Weights of a small class-conditioned image flow-matching model: 12.8M parameters, trained on telescope images of galaxies (Galaxy Zoo DECaLS).
Rows from expert 6 of block 3, named by matrix and row number. Rows with one number belong to one neuron. Each number is 500 + 25 x the weight over its row's rms, rounded and kept within 0 to 999. All counts start at 0. Numbers have three digits each. After the name is the row's rms in percent of the matrix's.
# gate: expert gate (model.blocks.3.mlp.gate, 8x96x384), inputs 256-383
# up: expert up (model.blocks.3.mlp.up, 8x96x384), inputs 256-383
# down: expert down (model.blocks.3.mlp.down, 8x384x96, transposed), outputs 256-383
gate.27 093:482442505472525511508472517475520507524523507536520458540494515471485527500487513499466569504533510541517500469507506488494487485477491521455488516449489478526485513544520504464486538502510520440462513491483485523505511534494506498460482480480453491485466510489532471470462476571463497527507531472506497541471486490515498527521476485504529487502484480501519494500487506481472423500486
up.27 098:541460510489560497522467517507504518528495503515522486527495500484488499517502475527474538506517510540534515456529519489509497510447501494469541470469505483528471503560496492495474518500534510486518482468463489500502506508528478493507468487472472502500446499489511453457476484543483498493508532499486500558507484483491496482483457469520528490506502488500483489514475475456479444484484
down.27 094:511486452533456525491479475521559486517484519485525459515523483482482498456506475467491503492480459552454492506493497516540532465502496504503531541514519459497469498448476460505497551463566504503504474502483502527494520479486527488491501515511494476526485537484478489493498485484480489531514468482500509523477508469517505488526544535529517481517461496515540507505520471519538517455506
gate.28 087:491436533506557519488504512470452504505468511508472500473514512492509494458514524522462518520529533474552477499481519500530493469488460460461485479537529529517518529505488524518500475525465540496533499511450510453517519479476479472445520482493496512541525432484521546500485498571520506452501454500499493502511534497507469508477526538494534471531491555470523482522482503499520461478468
up.28 101:542462465505483520527466480583475514516507473491463469494512475501488490472493601479521538476471471493482519500502449484463519502480529491497500515453526506477515480514477502510535506462488493486473484467520511527466512493500523467495478497491496503524538518526499424518464445482491541557480508503479528513492497478489513505511496493480515521508507500525492536552510511486523479454480
down.28 084:502510499515480493486522524424471494516516491534477496492469480524492499460525521525501475498539452505470495496516513519492542513521488520524508486445491518525487509473522495473525495470528470505543496463482510488539481521506508493528535434500506511529492538508505484487502513455483469491500505479514486505476413451476491506477545502500507555498478493475495480532536486481484501486509
gate.29 119:522523492515513509506486466493472514509460509502496468494502505488504505505528537461474471530519485537473521537497495439530493533481520514506489539487492520505466489509551497488516501503488505492502452451537502503470519482533514500509499524474525504450492478493483476532542495493517519502542565470508479495506567504498500483469462502503547513511525499541507507478511443534450525467478
up.29 112:481498487510516492477488466459525513462499514513459463527487396543518524489541472495514502515494471492468498514503519545483498535513462508506559484530497508494504478509490495520478505484483509521513483534486517502480525491502489553471519502460466494492511458510498524522479558503503499514487488493485469498497493528492487490529492542510493486479486523486494504485529533501504543473502
down.29 098:493477510484484489495498493515485468508502460533523454528481521507516508505526496502500462500527464501489487534498476542490531508478492502501560513533494486467477493492467514498480527490477507509431466516463463512514440482507477461439491497494467499519479546495521516502485527496537449528509455531519476479483498532493494520509528503516482495517506479524496496506516486471529481443540
gate.30 102:520523516464539545500527525474525503500458469473535480500488495505509477499499547481503522543524518482501520495501493534471541446480518510495505495452508467516514489536512486539494496532466519494495474478494518524527481511532502490480501508490503461487494454499484527531486483422520521516520503527506516499528468490468465467468471511489496490459499500495464477512529501512536491486473
up.30 092:504461468559443504511463461517454536479546528529482508516514522493467465467501492518518504499518500524507484499518523497517483542518507469514477509525501545444512537476509490483475529485538494489467528532559502517470519485460518464521484484509501527513522500527520443495461510508502496466468492496543480499489501486505519483510499497474468512542497467500548538504499528518498491559527
down.30 103:505505486494467460517484486488515548519505484508479525518489537526474455506482509522509551523489472468495518511496474535514509469507531511486478499504483524505515475494477505526470470495478503491463520514479499489535487466511512517536495541530457503515484486514511537514465499567520472448479518469479500503470461515474532444542473523500516474453529479526526500495485515498469488535464
gate.31 120:490522485517469504497497511518457473488518511447510513462513566496497474507473479493482496493507506504517533487505520459464500516522493506496431507492514502536458528466499489492524531487482478533476507520517474499502489560504528491562476473497536507506508507483494451498523474486477497479514490503551530474558521458502496492502487491510495491500512489517529497476503505488460502541514
up.31 100:509492451458531497500489516538512484501458463505495523536496476485486501525496514504500482416493501504513496474511463501506525493503491456543513472460540480480502473468493552528509539490503517523501521467531507488470525505524491494481505495516541504535537510495485487484480514479491501543486479499471500515483456522484512503493514492509488502518489504461477504503485484499500484504492
down.31 099:475498517474519502508486495518490466534505473490523484489466566489483461569490520430533521477476485471527488549494556489449490489491473507501512496528520498471487500491472475498523493498494500491522505454512489502517503529497504480462462500482487496483510461527531499491483520450483507496527498518494473438510472490482481506520434472497476524509508473488502492523490488518515497499502
gate.32 100:500473480476513500472517514473546476517465463545495509498462521505489528511449492491515470462474497522511509484517481507500477509492488451517463524528562494497510528499503459476525527497462517515479504459505521522453480501444485462500489555503472477514530475492470518511516503526477494503504536544493467479494486456453497525575505499476495460496501486482533508522510520527471466494493
up.32 098:476511506494526489480541501485476497492481511502488502477492521496499473470456500471489481489509507498515504520497480518512512466498480499518474543482546500541494472521483432531511501503485500522489467511470486496486521493442509490476486519525445494505503481525514501458468507517495487536524538536478496504489480449442461487531494476506508466513516484501525462481536492476498453463473
down.32 107:467507508504502499471540497550496480501489493492513548525452583493508504503490499548521481508485500494506515479517507513512520503534482478505472470471494543531499518502497515515457540520531496481514507511566521504487518530490501455512527530483447511483495499510471508514538538547536501550445520514475513490486453498515458495488488453510479488514512524471436513494464457467523479540508
gate.33 087:508540537518496492461496509538440494524492558489494521499469496490528422487489508533497538526502502481476473486486492500502488484536490487441472499500487539499489491513479481524509496511449534549427471471482542500532495476488489468478455477515498477447498536474473515483475504494493528529466468494481468474495511516478477507536502472469515505502474475463504499478494499470501534484492
up.33 093:446512505479484466500500474454489536462494518475504466483488521490483493493453539484515480497542441519542521555519514535504530508522544510500521528544486494512500516472511538518492501516505511483445493528503477496516470514488505497452498510498503495567489526471522460510501442484498495521490490515525475459484520501544536484521529482515518503510507500470486503529534475558521472476499
down.33 103:474448498482485498527552498544467514483494535513498484498483459494503500536486539513487480505470476526490518426509462533505467489519495508493513532462500499479474530501468469521543483524483489492461530484501491539558523452482482521434432522503470487518516488520499496512538508487498473512490485488494520467495504503540491513472463488491508489476512484487501490508517528480507542498503