config.toml
dataset = "telescope images of galaxies (Galaxy Zoo DECaLS)"
horizontal_flip = false
targets = ["spiral winding"]
fused_qkv = false
moe_every = 2
slots_per_expert = 2
patch_size = [8, 8]
layers = 6
shampoo_beta = 0.95
steps = 12300
weight_decay = 0.09
Rows from block 3 of a small class-conditioned image flow-matching model, named by matrix and row number. Rows with one number within an expert belong to one neuron, the router's apart. Each number is 128 + 24 x the weight over its row's rms, rounded and kept within 0 to 255. All counts start at 0.
Before each expert's rows are labels from the 100 images, of 14848 (inputs lightly noised), where the router gives the expert most weight on average: "top examples" is what is common among them. Only what is clearly more common there than usual is listed. The data: telescope images of galaxies (Galaxy Zoo DECaLS).
# router: slot weights (model.blocks.3.mlp.router.weight, 16x384, trained with AdamW), inputs 256-383
# gate: expert gate (model.blocks.3.mlp.gate, 8x96x384), inputs 256-383
# up: expert up (model.blocks.3.mlp.up, 8x96x384), inputs 256-383
# down: expert down (model.blocks.3.mlp.down, 8x384x96, transposed), outputs 256-383

# expert 5
top examples: roundness: round
router.10 [117 100 121 103 115 151 118 126 101 124  97 145 146 120 125 137 111 186 119 136 129 124 140 124  96 163 163 140 132 123 165 163 148 163 139 151 143 113 163 154 109 124 106 159 124 141 118 110 150 119 140 151  94 126 117 122 168  76 154 132 118 108  92 161 158 149 149 164 119 154 154 129 142  66 102 140 174 121 137 179 169  91 145  92 148 135 104  90 140 138 105 131 141 190 138 170 143 126 143 108 174 119 133 135 122 163 142  95 118 120 107 127 105 127 107 161 105 125  99  94 149 140 109 142 103 154  94  73]
router.11 [123 107  93 101 159 140  75 112 107 126  94 141 129 105 133 148  88 104 104 133  94 124 127 126 115 121 109  93 127 119 141 100 124 118 149 125 123 107 146 113 150 145 116 111 126 111 126 107 114 104 156 136 122 146 129 122 118 121 138 122 113 152 160 172 166 145 118 122 123 114 120 145 103 110  96 117 123 107 100 127 158 113 102 160 160 117 150 141 162 109 140 153 144 168  91 179 173  92 146 152 149 140  90 137 124 165 132 113 119 117 100 104 137 128 119 156 114  96 131 128 128 145 134 145 115 106 134 103]
gate.0 [136 130 146 120  74 126 115 132 140  78 183 152 160 151 158 123 123 102 114 120  89 119 131 105 143 139 116  93 128 109 121 125 107 144 136 144 116 129 106 117 105 131 123 144 113 133 166  89 128 122 133 108 108 137 140 150 122 143 102 171 115 141 150 118 133 112 161 127 101  64 145 138 140 152  93 153 111 102 117 140 115 121 127 103 114 134 123 137 104 168 111 213 184 140 171 141 139 130 123 153 123 131 134 151 106 170 132 148 157 105 171 149 127 128 126 168 122 144 146 121 139 121 152 126 120 111 129 147]
up.0 [114 151 111 111  99 111 132 133 122  65 123 133 143  97 127 101 122 116 142 141 127 149 164 133 164 182 123 131 108 140  99 104 159 102 150 110 151 132 144 117 143 114 133 140 134 135 140 129  92 104 124  92 135 115 106 157 127 106 150 104 146 124 147 126 141  82 161 114 107 107 120 139 147 139 135 136 131 122 148 117 147 166 133 119 189 123 131 127 133 129 158 128 176 115 118 110 125 114  91 124 155 150 115 109 130 147  98 120 113 152 172 122 154 111 125 127  98 125 117  91 108 134 129 133 137 134 145 132]
down.0 [135 131 127 135 135  89 149 111 128  95 148 145 143 117 123 114 119 104 124 161 109  84  94 108 153 124  95 135 133  56 102 123 146 173  97 133 121 106 151 111 164 124 100 124  94 108 163 118 144 169 128 126 131 153 121 135 148 147 140 144 122 124 110 116 125 135 138 125 151 130 155 158 124 135 118 101 112 167 136  97 126 119 136 119 163 103 162 120 135 127 168 119  89 113 122 116 111 123  52 137 133 139 126 114 154 108 133  98 146 198 161 155  84 138 149 112 133 131 180 180 133 115 140 133 130 164 149 125]
gate.1 [175 154 131 122 159 124 133 143 195  87 174 105 132 105 132 139 122 139 163 160 116 149 105 103 133 119 104 155 150  86 157 145 162 151 120 125 104 153 127 151 120 112 139 102 129 118 121 121 126 152 119 133 142 130 143 176  76 104  96 158 117 149 125 142 156 157 135 131 125 132 141 167 126  79 166 103 111 137 105 123  75 145 144 143 126  98 145 115  95 165 142 144 130 100 133 102 123 113 121 104 110 116 161 107 136 129 140  72 139 163 174 134 146 140 134 100 112  98 178 128 119 145  91 140 117 119 147 136]
up.1 [119 199  98 139 142 145 126 137 151 118 157 134 139  77 127 154 151 116 140 139 101 145 101 127 105 123  91 188 124  75 159 119 135 123 120  86 107 116 149 156 132 135 142 120 110 117 128 102 112 113 129 124 158 113 128 153 117 143 145 144 109 129 129 116 129 126 145 125 149 139 145 155 133  99 150 121  86 139 123 163 102 122 111 122 105 127 141 115 117 131 105 130  94 127  70 137 115 123 135  80  89 142 120 116 163 141  99 118 157 136 134 105 125 116 132 107 129 131 160 133  87 123 122 108 151 103 146 144]
down.1 [136 118 115 138 111 116 112 130 163 120 166 139 131 151 145  70  95 181 175  80 142  95 124 107 137 136 168 123 116 141 125 130  90 137 147 130 141 132 155 146 143 152 137 143 159 151 152 155 127 153 101 124  99 138 172 129  96 109 135 127  75 134 117 116 126 107 129 144 118 126 116 109 119  90 118 137 137 104 108  97 102 122 130 166 139 121 127 165 113 122 146 168 158 118 138 125  71 148 123 168 149 151 138 102 134 139 108 178 117 157 164 155 164 113  74 147 137 131  86 122 160 160 112 113 127 126  83  65]
gate.2 [135 149 153 186 152 160 136 120 110  85 146 154 111 130 153 178 119 106 147 127 158 113 128 185 147 121 116 126 125 158 117 171 136 133 135 119 137 129 131 118 129 150 145 138 115 125 145 147 122 117 124 134 127 114 124 132 144 109 166 113 110 154 131 133 152 126  93 137 102  88 145 102 132 124 167 122 111 176 152 124 102  94 136 167 140 112 116 107 112 159 103  98 115 115 169 138 156 127  97  92 138 110 122 105 134 131 123 166  85 119 112 136 121 152  92 112  98 124 112 103 136 132 149 152 134 148  77 157]
up.2 [131 124 108 131  76 103 106 144 127 133  95 139 144 135 141 114 139 106  91 158 123 144 112  96 115 136 119 161 130  84 114 120 128 143  95 147 139 119 137 134 132 148 111 140 154 137 185  87 133 128 133 106 147 127 147  91 118 160 120 164 121 128  92 127 118 148 131 109  83 113 130 153 117 162 133 142 135 188 106 139 131 150 119  75 119 150 161 127 144 166 106 141 147 135  91 142 171 106 145 130 153 111 121 152 157 114 147 130 136  98 159 128 152 115 175  95 125 147 124  78 140  88 121 143 119 127 134 106]
down.2 [108  93 151  95 110 141 130 113 129 110 111 129 134 134 150 166 117 191 134 100 148 131 140  99 170 117 103 112 139  92 156 114 137 138 106 127 149 120  95 144 118 161 115 139 125 134 143  90 104 126 116 135 131 114 123  83 118  99 154 111 106 122 119  95 152  93 107 122 150 122 132 124 157 104 146 139 115  86 116 154 129 134 128 138 134 116 124 133  25 129 140  74 112 110 132 128 164 156 112 104 151 133 132 156 159 135 121 120 167  75 136 177 170 124  86 170 139 129 160  98  98 162 100 143 119 138 105 178]

# expert 2
top examples: roundness: round
router.4 [128  82 160 123 119 146 150 152  95 157 134  60 122 107 139 136  99  91 101 140 143 120 122 151 101 109 156 111 105 165 137 134 142  87 143 183 157 129 101  95 146 154 120 151 163 123 134 136 114  65 123 155 120 143 142 178  77 137 142 119 129 150 123 107 145 143 109 113 170 148 135 101  76 125 139 147 124 109 141 122  91 189 171 127  81 106  91 107 100 125 132  92 158 161 127 143 101 123 115 118 138 130 138 101 102  86 157 152 100 151  87 157 155 131 131 110 120 152 140 125 214 143  95 134 141 169 120 112]
router.5 [132 100 181 160 116 120 150 156 117 155 106 124 146 117  96 143 118  85 119 117 115 117  96  97  94 107 165 136 160 126 164 117 107  96 121 158 178 157 112 142 107 137 114 118  83 106 137 133 132 122 110 144 169 147 131 122 105 149 139 104 120 130  98 143 137 107 123 146 109 125 144 109 128 101 118 125 107 170 117 151 162 153 118  74 103 160 148 138 121 143 129 125 131 152 116 134  79 117 120 131 125 121 118 115 118  86  91 129  83 138 165 163 122 110 157 107 115 161 120 163 166  69 127 140 131 123 115 129]
gate.0 [122  83 112 143 162 139 123 135 131 135 118 115 124 160 125 157  99 130 137 144 137 150 139 110 105 131 115 147 129 141 157 145 105 126 128 118 118 158 104 123 123  91 148 162 114  96 138 119 125  70 164 121 122 105 122 109 113 117 114 155 136 132 106 128 122 129 117 125 152 124 160 115 118 137 184 130 106 107 109 153 132 125 164 132 140 121 120 102 154 157  93 174 155 144 116 132 113 187 137 130 125 123 156 186 134 130 112 108 120 160 106 165 143 152 134 117 160 113 134 166  81  91 110 134 133 145  97  88]
up.0 [104  66 112 172 143 120 122 152 139 134  99 132 126 151 130 145 105 107 105 161 144 166 130  93 120 134 110 153 130 126 142 124 111 107 140 100  93 184 108 148 116  96 150 159 126  90 140  92 133  76 161 112 135  88 133 110 108 115 133 149 126 136  93 139 111 161 102 118 140 149 150 114 111 148 152 121 106 103 112 129 125 134 160 134 140 126 139 104 164 144  86 149 190 150  99 103 128 151 118 141 115 109 122 160 152 135 141 109 152 154 128 167 150 146 131 100 160 140 147 150  87 105  91 139 146 155  99 103]
down.0 [112 151 148 114 106 107 137 122 155 110  90 103 138 109 127 162 165 114 113 116 138 134 127 117 130 110 168 124 129 132 149 131 121 109 116 106 144  82 139 103 107 112 162 148 132 142 149 144  99 156 118 160 150 166 115 137 122 120 129 100 167  97 134 114 124 102 142 107 126  84 130  61 128 100  94 120 121 150 136 139 138 123 155 165 117 147 117 162  87 136  88 173  90  96 113 137 154 134 125 117 133 128 114 152 161 120 131 121 124  98 167  80 128 117 162 146 109 152 123 134  97 126 148 108 164 145 114 143]
gate.1 [105 112  98 131 119 191 109 115  94 146 141 193 101 142 151 117 128 127 126 145 114 187  93 105 112 150 109 119 149 122 121 123  92 139 141 107 123 116 128 129 144 159 108 119 122 126 126 135 124 138 121 119 103 159 117 151 128 123 144 115  94 140 167 140 153  63 146 160 112  71  91 154 119 145 140 129 139  64 139 107 164 137 121 130 140 121 121 174 110  96 112 170 160 125 165 100  65 128  86 115 122 127 124  72 143 135 168  81 147  72 149 104 141 146 126 123  75 119 140  93 161 108 130 121 147 134 112 140]
up.1 [114  80 102 124  78 195 128 108  93 150 126 176  99 137 138  93 120 132 134 125 109 207  92 111 142 152 104 124 161 129 125 124 104 158 142  93 125 118 120 124 138 128 128 135 118 142 135 138  87 135 115 122 104 158 119 141 127 126 146 119  81 146 171 140 159  78 150 156 124  62 107 153 128 144 127 140 126  63 144 111 127 143 109 133 132 120 132 187 124  99 130 136 152 102 163  98  78 150  63 129 155 142 119  92 137 104 153  95 145  89 149 126 151 133 139 133  95 112 148  94 131 109 124 126 151 125 105 146]
down.1 [120 109 109 117 130 126 148 154 148 143 134 135 140 130 138  95 120  97  99 113 114 122 127 127 154 136 148 153 116 125 122 109 146  96  95 145 161 103 152  75  78 132 134 141 112 116 147 139 113 130 111 138 107 150 129 130 136 176 139 132 107 133 157 123 121 117 122 163 133  94 124 146 108 113 108  96 108 147 106 130 109 191 126 119 132 137 165 136  78 119 162 158  98 120 130 136 105 123 133 111 156 154  94 185  83 127 120 128 159  95 170 115 170  98 139 169 139 120 122 123 136 125 158 124 131 146 114 166]
gate.2 [155 107  94 160 124 146 135 130 146 190 137 136 120 107 108 118 122 119 115 137  87 138 164 131 155 108  90 131 153 161 143 136 139 143 127 102 158 128 126 140 132 111 116 141 147  78 133 101  98 152 128 119 143 110 120 164 125 127 120 134 115 132  99 152 181  82  98 126 131 179 136 163 129  93 144 118 165 158 163  98 119 145 125 135 165 133 157 126 105 147 147  71 149 111 119 150 102 116 138 130 130 131 113  95 143 119 140  99 117 141 146 146 115 121 109  72 108 140 141 128 110 175 140 129 127  92 154  96]
up.2 [126 188 140  94  99 111 137 108 121  83 108 116 143 114 157 109 119  45 151 173 161 164 160 145 127 149 136 155 122 126 146 140 142 143 141 135 159 119 157 133 127 165 149 143 113 135 127 157 129  98 128 132 110 131 130  87 100 125 119 121 149 107 116 167  59 131 158 137 132 127 130  99 103 128 121 119 102 136 104 134 112 127 125 126 111 124 105 146 102 119 114 106 161 168 153 131 124 132 147 152 125 119 145 122 114 121 137 106  96 146 138 169 134 137 136 101  88 106 122 104 143 119 125 125 115 125 146  91]
down.2 [103  85 143 127 134 116 124 157 114 175 176 194  94 112 155 133 126 124 133 133 146 163 119 116 109 143 137 139 104 130 134 114 122 110 123 105 148 155 154 122 139 142 131 119 136 104 120 188  85 121 114 139 142 125 139 126 127 146 124 120 128 118 136 120 130 132 126 106 136 123 129  95 146 118 135 142 144 127 148 149 125 126 141 125 137 146 142 139 177 130 121 175 133 131 129 156 133 123 134 143 133 112 102 106 113 121 117 100  96 107 158 102  92  88  94 150 101 139 169 119 118 106 148 100  60  97 120 112]

# expert 1
top examples: shape: featured or disk; edge-on disk: no; bulge size: moderate
router.2 [108 128 121 123 148 141 113 149 121  77  77 132 146 106 110 132  76 126 166 137 149 153 171 124 119 117 129  86 113 144 136 149  96 162 157 131 120 129 137 125 134 150  91 145 127  90 165 114 111 137 135 144 149 156 132 110 105 107 185 138 134 103 134 135 121 142 136 135 132 191 135 172 122 144 151 101 128 133 155 135 171  82 126 125 122 133 116 104 121  91 102 149 112 123 120 134 105 131  84  84 152 137 122 125 109 112 132 137 155 143  82 178  91 143 163 156 115 132 135 131 136  74 107 161 129  98 149 177]
router.3 [159 147 111 141 140 159 155 150 114  89  93 143 120 132 105 165 119 125 140 114  83 169 154 190 141 115 165 111 191 162 134 122 132 174 150 117 181 116 121 124 154 108 135 165  92  82 114 117 125 125 116 126 152 120 128 178 127 121 142 116 154 177 163 143 158  63 129 100 155 113 140 137 122 121 106 118 118 126 110 117 163 124 126 144 107 140  99 160 128 126 148 157 115  99 122 125 108 123 128  77 126 109 160 117 106 116 122 134  97 136 116 121 159 174 135  90 150 157 110 164 153 104 193 163 137 136 141 129]
gate.0 [149 131 137 160 140 132 147 101 171 160 140 112 135 118 115 134 138 122 193  72 122 115 129 105 119 110 170 103 172 126 100  86 113 113 132  60 101 149 107 107 117 143 157 123 127 153 134 121 108 187 116  96  93 132 128 141 110 119 124 136  96 124 106 111 120 167 127 126  99 150 172  99 147  97  90 158 127 126 130 133 127 127 144 133 105 126 132 112 127 149 141 118 141 126 202 120 120 133 129 115 152 167 134 135 136 126 154 136 114 139 116 175 153 140  92 134 134 129 102 160 125 144 128 124 157 144 109  89]
up.0 [122 130 147  91 130 147 109 155 113 189  69 127 132  94 130 144 139 145  96 109  98 114 102  93 171 112 170 161 129 139 159  67  82 135 145 128 143 116 170 105  89 134 136 106 158 103 150 171 139 138 104 133 150 119 135  91  86  81 119 125 167 132 100 158 124 134 127 124 153 141 137 109 143 120 145 112 130 197 122 134 134 111 121 153 131 149 120 144 113 101 124  95 139 169 160 101 117 159  89 131 205 139 123 141 116 101 119 117 105 129  96 144 154 123 136 182 130 144 118 169 128 127 124 120 134 150 126  88]
down.0 [119  94 151 142 119 171 140 152 136 143 125  89 160 146 111 130 125 159 123  95 134 133 127  83 138 104  90 120 120 148 108 132 127 108 140 154 148 117 135 112  96  96 139 144 113 174 138 142 138 143 141 108 119 127 116 137 123 128 179 133 135 108 116 118 134  83  95 134 151 111  97 138 101 142 109 133  84 187 138 144 170 161 124 110 161 147 124 141  72 105 107 120 113 134 177 134 115 110 165 100 128 158  97 175 150 101 102  91 152 116  91 106 101 139  91 115 180 103 174 147 135 149 113 136 116 120 158 147]
gate.1 [107 105 131 141 134 107 112 156 107 111 136 129 149 160 101 218 134 140 129 119 120 117 144  86 144  72 134 158 138 167 158 139 127 128 141 112 170 126 124  88 137 103 141 153  99 128 102 136 127 128 145 141 117 144 122 125 124 155  96 135 113 149 116 128 128  99 137 120 118 154 125 163 134 116 141 175 114 124 110  95 119 171 120 139 126 115 121 125  80 113 105 140 120 162 133  99 114 126 151 120 107 101 118  95 103 167 122 127 182 151 132 167 165 126 151 127  97 103 126 154 165  72 144 179  99 119 118 144]
up.1 [143 130 122 102 111 136 109  60 147 139 121 136 137 113 115 100 113 141 120 131 145 127 159 121 168 160 119 100 152  91 114 107 155 156 145 116 117 132 137 152 104 126 112 150 146 125 143 131 117 104 131 105 100 122 124 164 117 115 143 121 135 109 135 121 110 139 108 124 150  92 105 117  88 118 112  65 136 162 154 163 153 118 144 129  86 138 152 127 182 118 155 150 121 143 133 127 172  95 101 141 118 187 133 166 124 119 136 146 101 127 102 152  93  89 137 135 122 141 130 134  87 149 150  69 135 134 183 129]
down.1 [150 132 116 129 125 114 155 108 123 113 104 149 127 107 183 145 152 128 141 149 126 118 117 161 135 115 138 128 122 138 149 149 160 104 148  96  80 124 183 118  92 151 128 112 156 165  97 153 127 165 127 148 121 154 158 186 116 106 153 136 138 130 118 111 136 147 137 110 124 143 105 155 125 141 141 119 119 113 100 108 135 162 153  88 145 123  93 101 149 143  92 154 145 116 173 168 123 142 109 137 158 129 124  89 119 109 141 128  99 144 136 130 138 161 137 129 149 130 113 126 132 130  83 130 119  58 134 132]
gate.2 [132 106 195 112 143  65 142 141 139 117 127 113 125  89 123  94 159 133 116 103 162 167 140 173 128 145 107 129 106 122 152 121 126 153 131 137 138 116 138 144 150 110 134 111 135 123 169 157 115 106 127 110  95 162 131 123 110 120 105  97 100 105 137 141 135 101 155 132 122 196 162 101 162 102 121 126 139 167 159 108 136 137 117 123 112  97 108 109 118 128  94 152 164 114 135 124 155 140 154  91 100 105 101 135 142  99 101 143 129 126 157 146 116 120 138 162 131 139 125 137 137 182 158 102 119  94 134 117]
up.2 [119 111 148  99 129 129 126  95 165 102 106 121 128 127 134  77 118 174 144 127 167  86 153 142  85 164 136 103 136 133 146 156 127 131 108 120 158 140 163 155 134  91 133 161 134 126 123 143 143  97 119 146 147 139 102 110 128 130 115 138 109 117 152 104 144 111 120 123 125 138 148  86 132  82 113 122 109 128 112 121 134 129 151 106 107 115 115 128 164 100 124  96 103 114 104 113 143 138 164 110  92 130  95 139 103 133 148  91 102 121  92 140  72 123 172 107 101 108 134 121 140 138 145 110 123 122 127 158]
down.2 [152 110 154  82 129 130 130 145  87 139 130  83 152  91 171 113 125 136 105 149 150 148 129 105 112 132 157 159 112 122 112 124 153 104 144 115 130 151 107 117 127 128 124 117 134 122 111  98 121 141 154 129 144 161 136 149 136 134 141 108 111 130 108 116 118  83 125 127 144 113 130 133 130 152 146 119 132  85 141 135 118 120  91 129 108 147 152 100 149 141 172 103 122 116  97 163 145 158  75 123  90 127 137  90 126 163  86 130 100 122 122 109 132 126 128 152 126  95 174 125 117 159 156 132 117  79 156 112]

# expert 3
top examples: shape: star or artifact
router.6 [134 106 112 115 116 137 157 126 109  92 106 152  82 102 138 139 147  91 123 152 162 110 137 128 123 144 100 150 134 140 103 114 160 150 117 157 161 182  97 101 150 125 114 116 177 136 117 136 109 106 150 169 138 125 146 115 123 165 134 150 139 164 165  88  87  86 120 131 101 127 158 136 149 122 135 179 120 142 154  92 100 140 139 117 123 161 158 143 142 162 119 140 103 160 174 116 111 119 103 146 145 133 121 123 124 156 145 170 137 129 154 132 140 103 114 110 165 140 109 112 108 120 133  85 133 170 122 136]
router.7 [153 180 117 175  57 102 158 140 149  78 100 132 177 149 142 152 153 117 113 112 145 115 146 147 149 123 122 127 127 139 141 171 122 146 121 109 152  65 110 137 111 129 141 156 142 107 166 109  95  97 156 146 134 111  92  86  80 132 145 110 115 137 158 105  93 100 106 109 118 183 140 148 145 140 146 114 127 117 106 146 108 173 179 125 123 165 119 123  93 138 119 132 168 135  92 145 142 127 115 124 113  93 165 128 130 156  98 135 139 127 117 132 118 141 112 137 142 169 127 165 201 142 171 136 126 178 149 148]
gate.0 [166  85 119 119 149 120 156 131  98 173  96 130 100 105 131 170 129 121 134 104 141 113 114 161 109 121 144 139 109  98 120 160 141 127 137 116 133 129  92 145 121 145 114 131 148  92  88 131 133 106 133 158 133 125 132 188 137 146 103 158  98 151  53 173 178 101 135 122 145 142 103  82 124 121 118 122 169 117 127 124 107  96 116 133 151 112 155 146 143 118 151 124 155 168 100 136 165 157  81 142 145 110 107 176 101 138  92 132 170 125 106 100 167 131  93  87 135 106  86 149 139 133  88 176 134 136  77 102]
up.0 [161 170 118 133 160 145 141 193 132 124 157  88 158  86 173  73 125 107  90 134 101 110 106 132 145 108 143 151 109 158  79 114 126 140 123 110  85 118 111 122 149 184 116 111 114 144 137 132 132 115 120 117 138 102 140 152  83 116 130 146 117 163 165 121  96 152 143 153 123 132 162 109 123 106 115 149 125 145  97 152 127 143 173 113 104 112 112 107 147 160 113 103 151 130 155 126 179 158 166 120 175 151 145 141 114 156 123  72  99 131 161 135 131 125 122  87 147 135 151 116 138 168 110 126 127 141  74 122]
down.0 [142  97 109 117 131 108 149 151 117 123  91  99 111 111 112 118 140 160 144 129 137 120 155 137 170 121 128  67 149 111 124 118 138  80 152 114  82 131 118 150 156 113 130 102  99 117 110 133 131  95 124 106 136 116  75  84 110 125 157 139 149 138 115 180  92 109 128 116 156  83 145 124 113 137 102 113 127  81 135 107 115 137 171 122 125 132 155 131 132 107  93 113 118 157 108 150  98 125 147 137  79 115 134 140 119 108  87 109 132 116 163 127  83 156 130 170  85 146 122 165 158 158 115 107 140 101 117  79]
gate.1 [124 124 129 106 128  95 148 145 155  93 143 107 120 148  88 128 111 128 124 146 100 102 154 101 101 129 126 155 141  74 154  76 143 128 132 121 103 146 122 106 125 157 106  92 111  64 110 104 153 166 129 111 151 104 172 117 149 114 158 160 134 107 160 158 147 109  61 117 172 100 101 147 142 146 126 118 127  98 107 160 154 167 104 130 161 114 143 156 119 113 128 132 136 105 114 106 132 132  84  89 181 128 139  80 123 117  97 135 143 156 115 136  94 103 118  77  89 149 126 156 106 151 106 115 144 117 142 154]
up.1 [151 137 111 124 124 119 120 139 135 137 106 131 116 153 159 115 108  98 123 156 114  95 125 121 139  99 114 162 142 175 131 151 131  93 103 125 149 115 129 111 163 120 144 132 151  76 103 122 175 139 155 129 117 102 164  79 125 121 155 113 150 138 113 116 120 148 110 140 142  98 141 153 136 121 189 131 119 161 129 146 100 171  77 139 149 148 167 109 106 150  90 117  96 128 137 117 155 159 125 145 165 122  90 119 118 122 112 123  93 100 147 119 157 132 136 103 125 127 124  81 135 101 113 121 148 179 182 110]
down.1 [169 116 106 126  95 110 109 176 107 178 128 154 152 152 103 132 158 128 141 154 132 111  95 101 144 155 122 128 125 104 119 125 116 114  78 173 135 117 106 119 120 126 153 148 143 155 127 178 121 177 143 155 145 135  96 131 140 155 108 104 109 131 123 127 132 125 130 147  90 171 101 159 130 129 105 117 153 151 150 172 148 144 140  90 150 125 152 126 136 132 157 107 118 137 112  95 155 133 158 152  95 114 165  92 168 158  93 101 159 140 128 136 124 102  99 131 113 122 109 121 146 104 117 137 148 170 143 130]
gate.2 [136  94 119 155 136 104 142 103 158 126 162 142 116  72 155 147 100 147  95 137 107  99 141 136  96 133  97 129 102  77 172 103 121 161 134 141 142 170 152 115 121 147 147 179 167 133 113 151 152 143 127  51 156 115 149 119 134  87  97 105  86 114 139  98  96 127 139 155 127 150  88 127 119 155 116 157 110 142 114 160 106 124 143 156  83 105 110 121 125 129 114 172  66 138 124  91 133 144 137 120 114  92 116 104 124 117 142 125 100 145 132 122 114 123 102 137 132 152 109 118 126 167 131 154 135 138 153 134]
up.2 [125 155 132  98 116 116 135 140 105 105 178 139 131 130 118 132 147 144  97 182 131 115 120 158 114 120 102 117 138  95 136 135 112  93  81 122  86 170 145 123 138  77 146 125 168 114 151 163 127 146 118 109 145 139 144 166 154 104 108 104 133  94 144 128 103  99 152 153 133  95  95 102 160 123 156 161  77 140 119 144 108 147 126 110 134  99 110 134 156 168 158 152 105 121 149 122 140 164 129 106  99 145 119 161 141 120 152 119  92 147 137 129 110 135 113 106  99 147 115 124 156 138  75  89 126  94 166 159]
down.2 [158 109 113 156 106 121 128  85 129 159 169 141 138 136 121 143 129 120  85 138 107 125 109 165 149 173 158 155 118 117 108 129 145  81 158 119 114 130  93 138 144 127 146 128 159  92 101 127 108 120 112 142 136 141 138  83 166 166 110 103  95 129 106 145 122 164 136 150 131 121 141 124 119 133 125 146 134 114 127 174 131 154 111 119 124 121 108 124 103 125 160  99 163 123 126 133 101  88 166  94 123 106 125  95 136  85  95 111 158 124  62 117 130 127 122 126 126  90 101 125 129 124 137 115 137 158 117 179]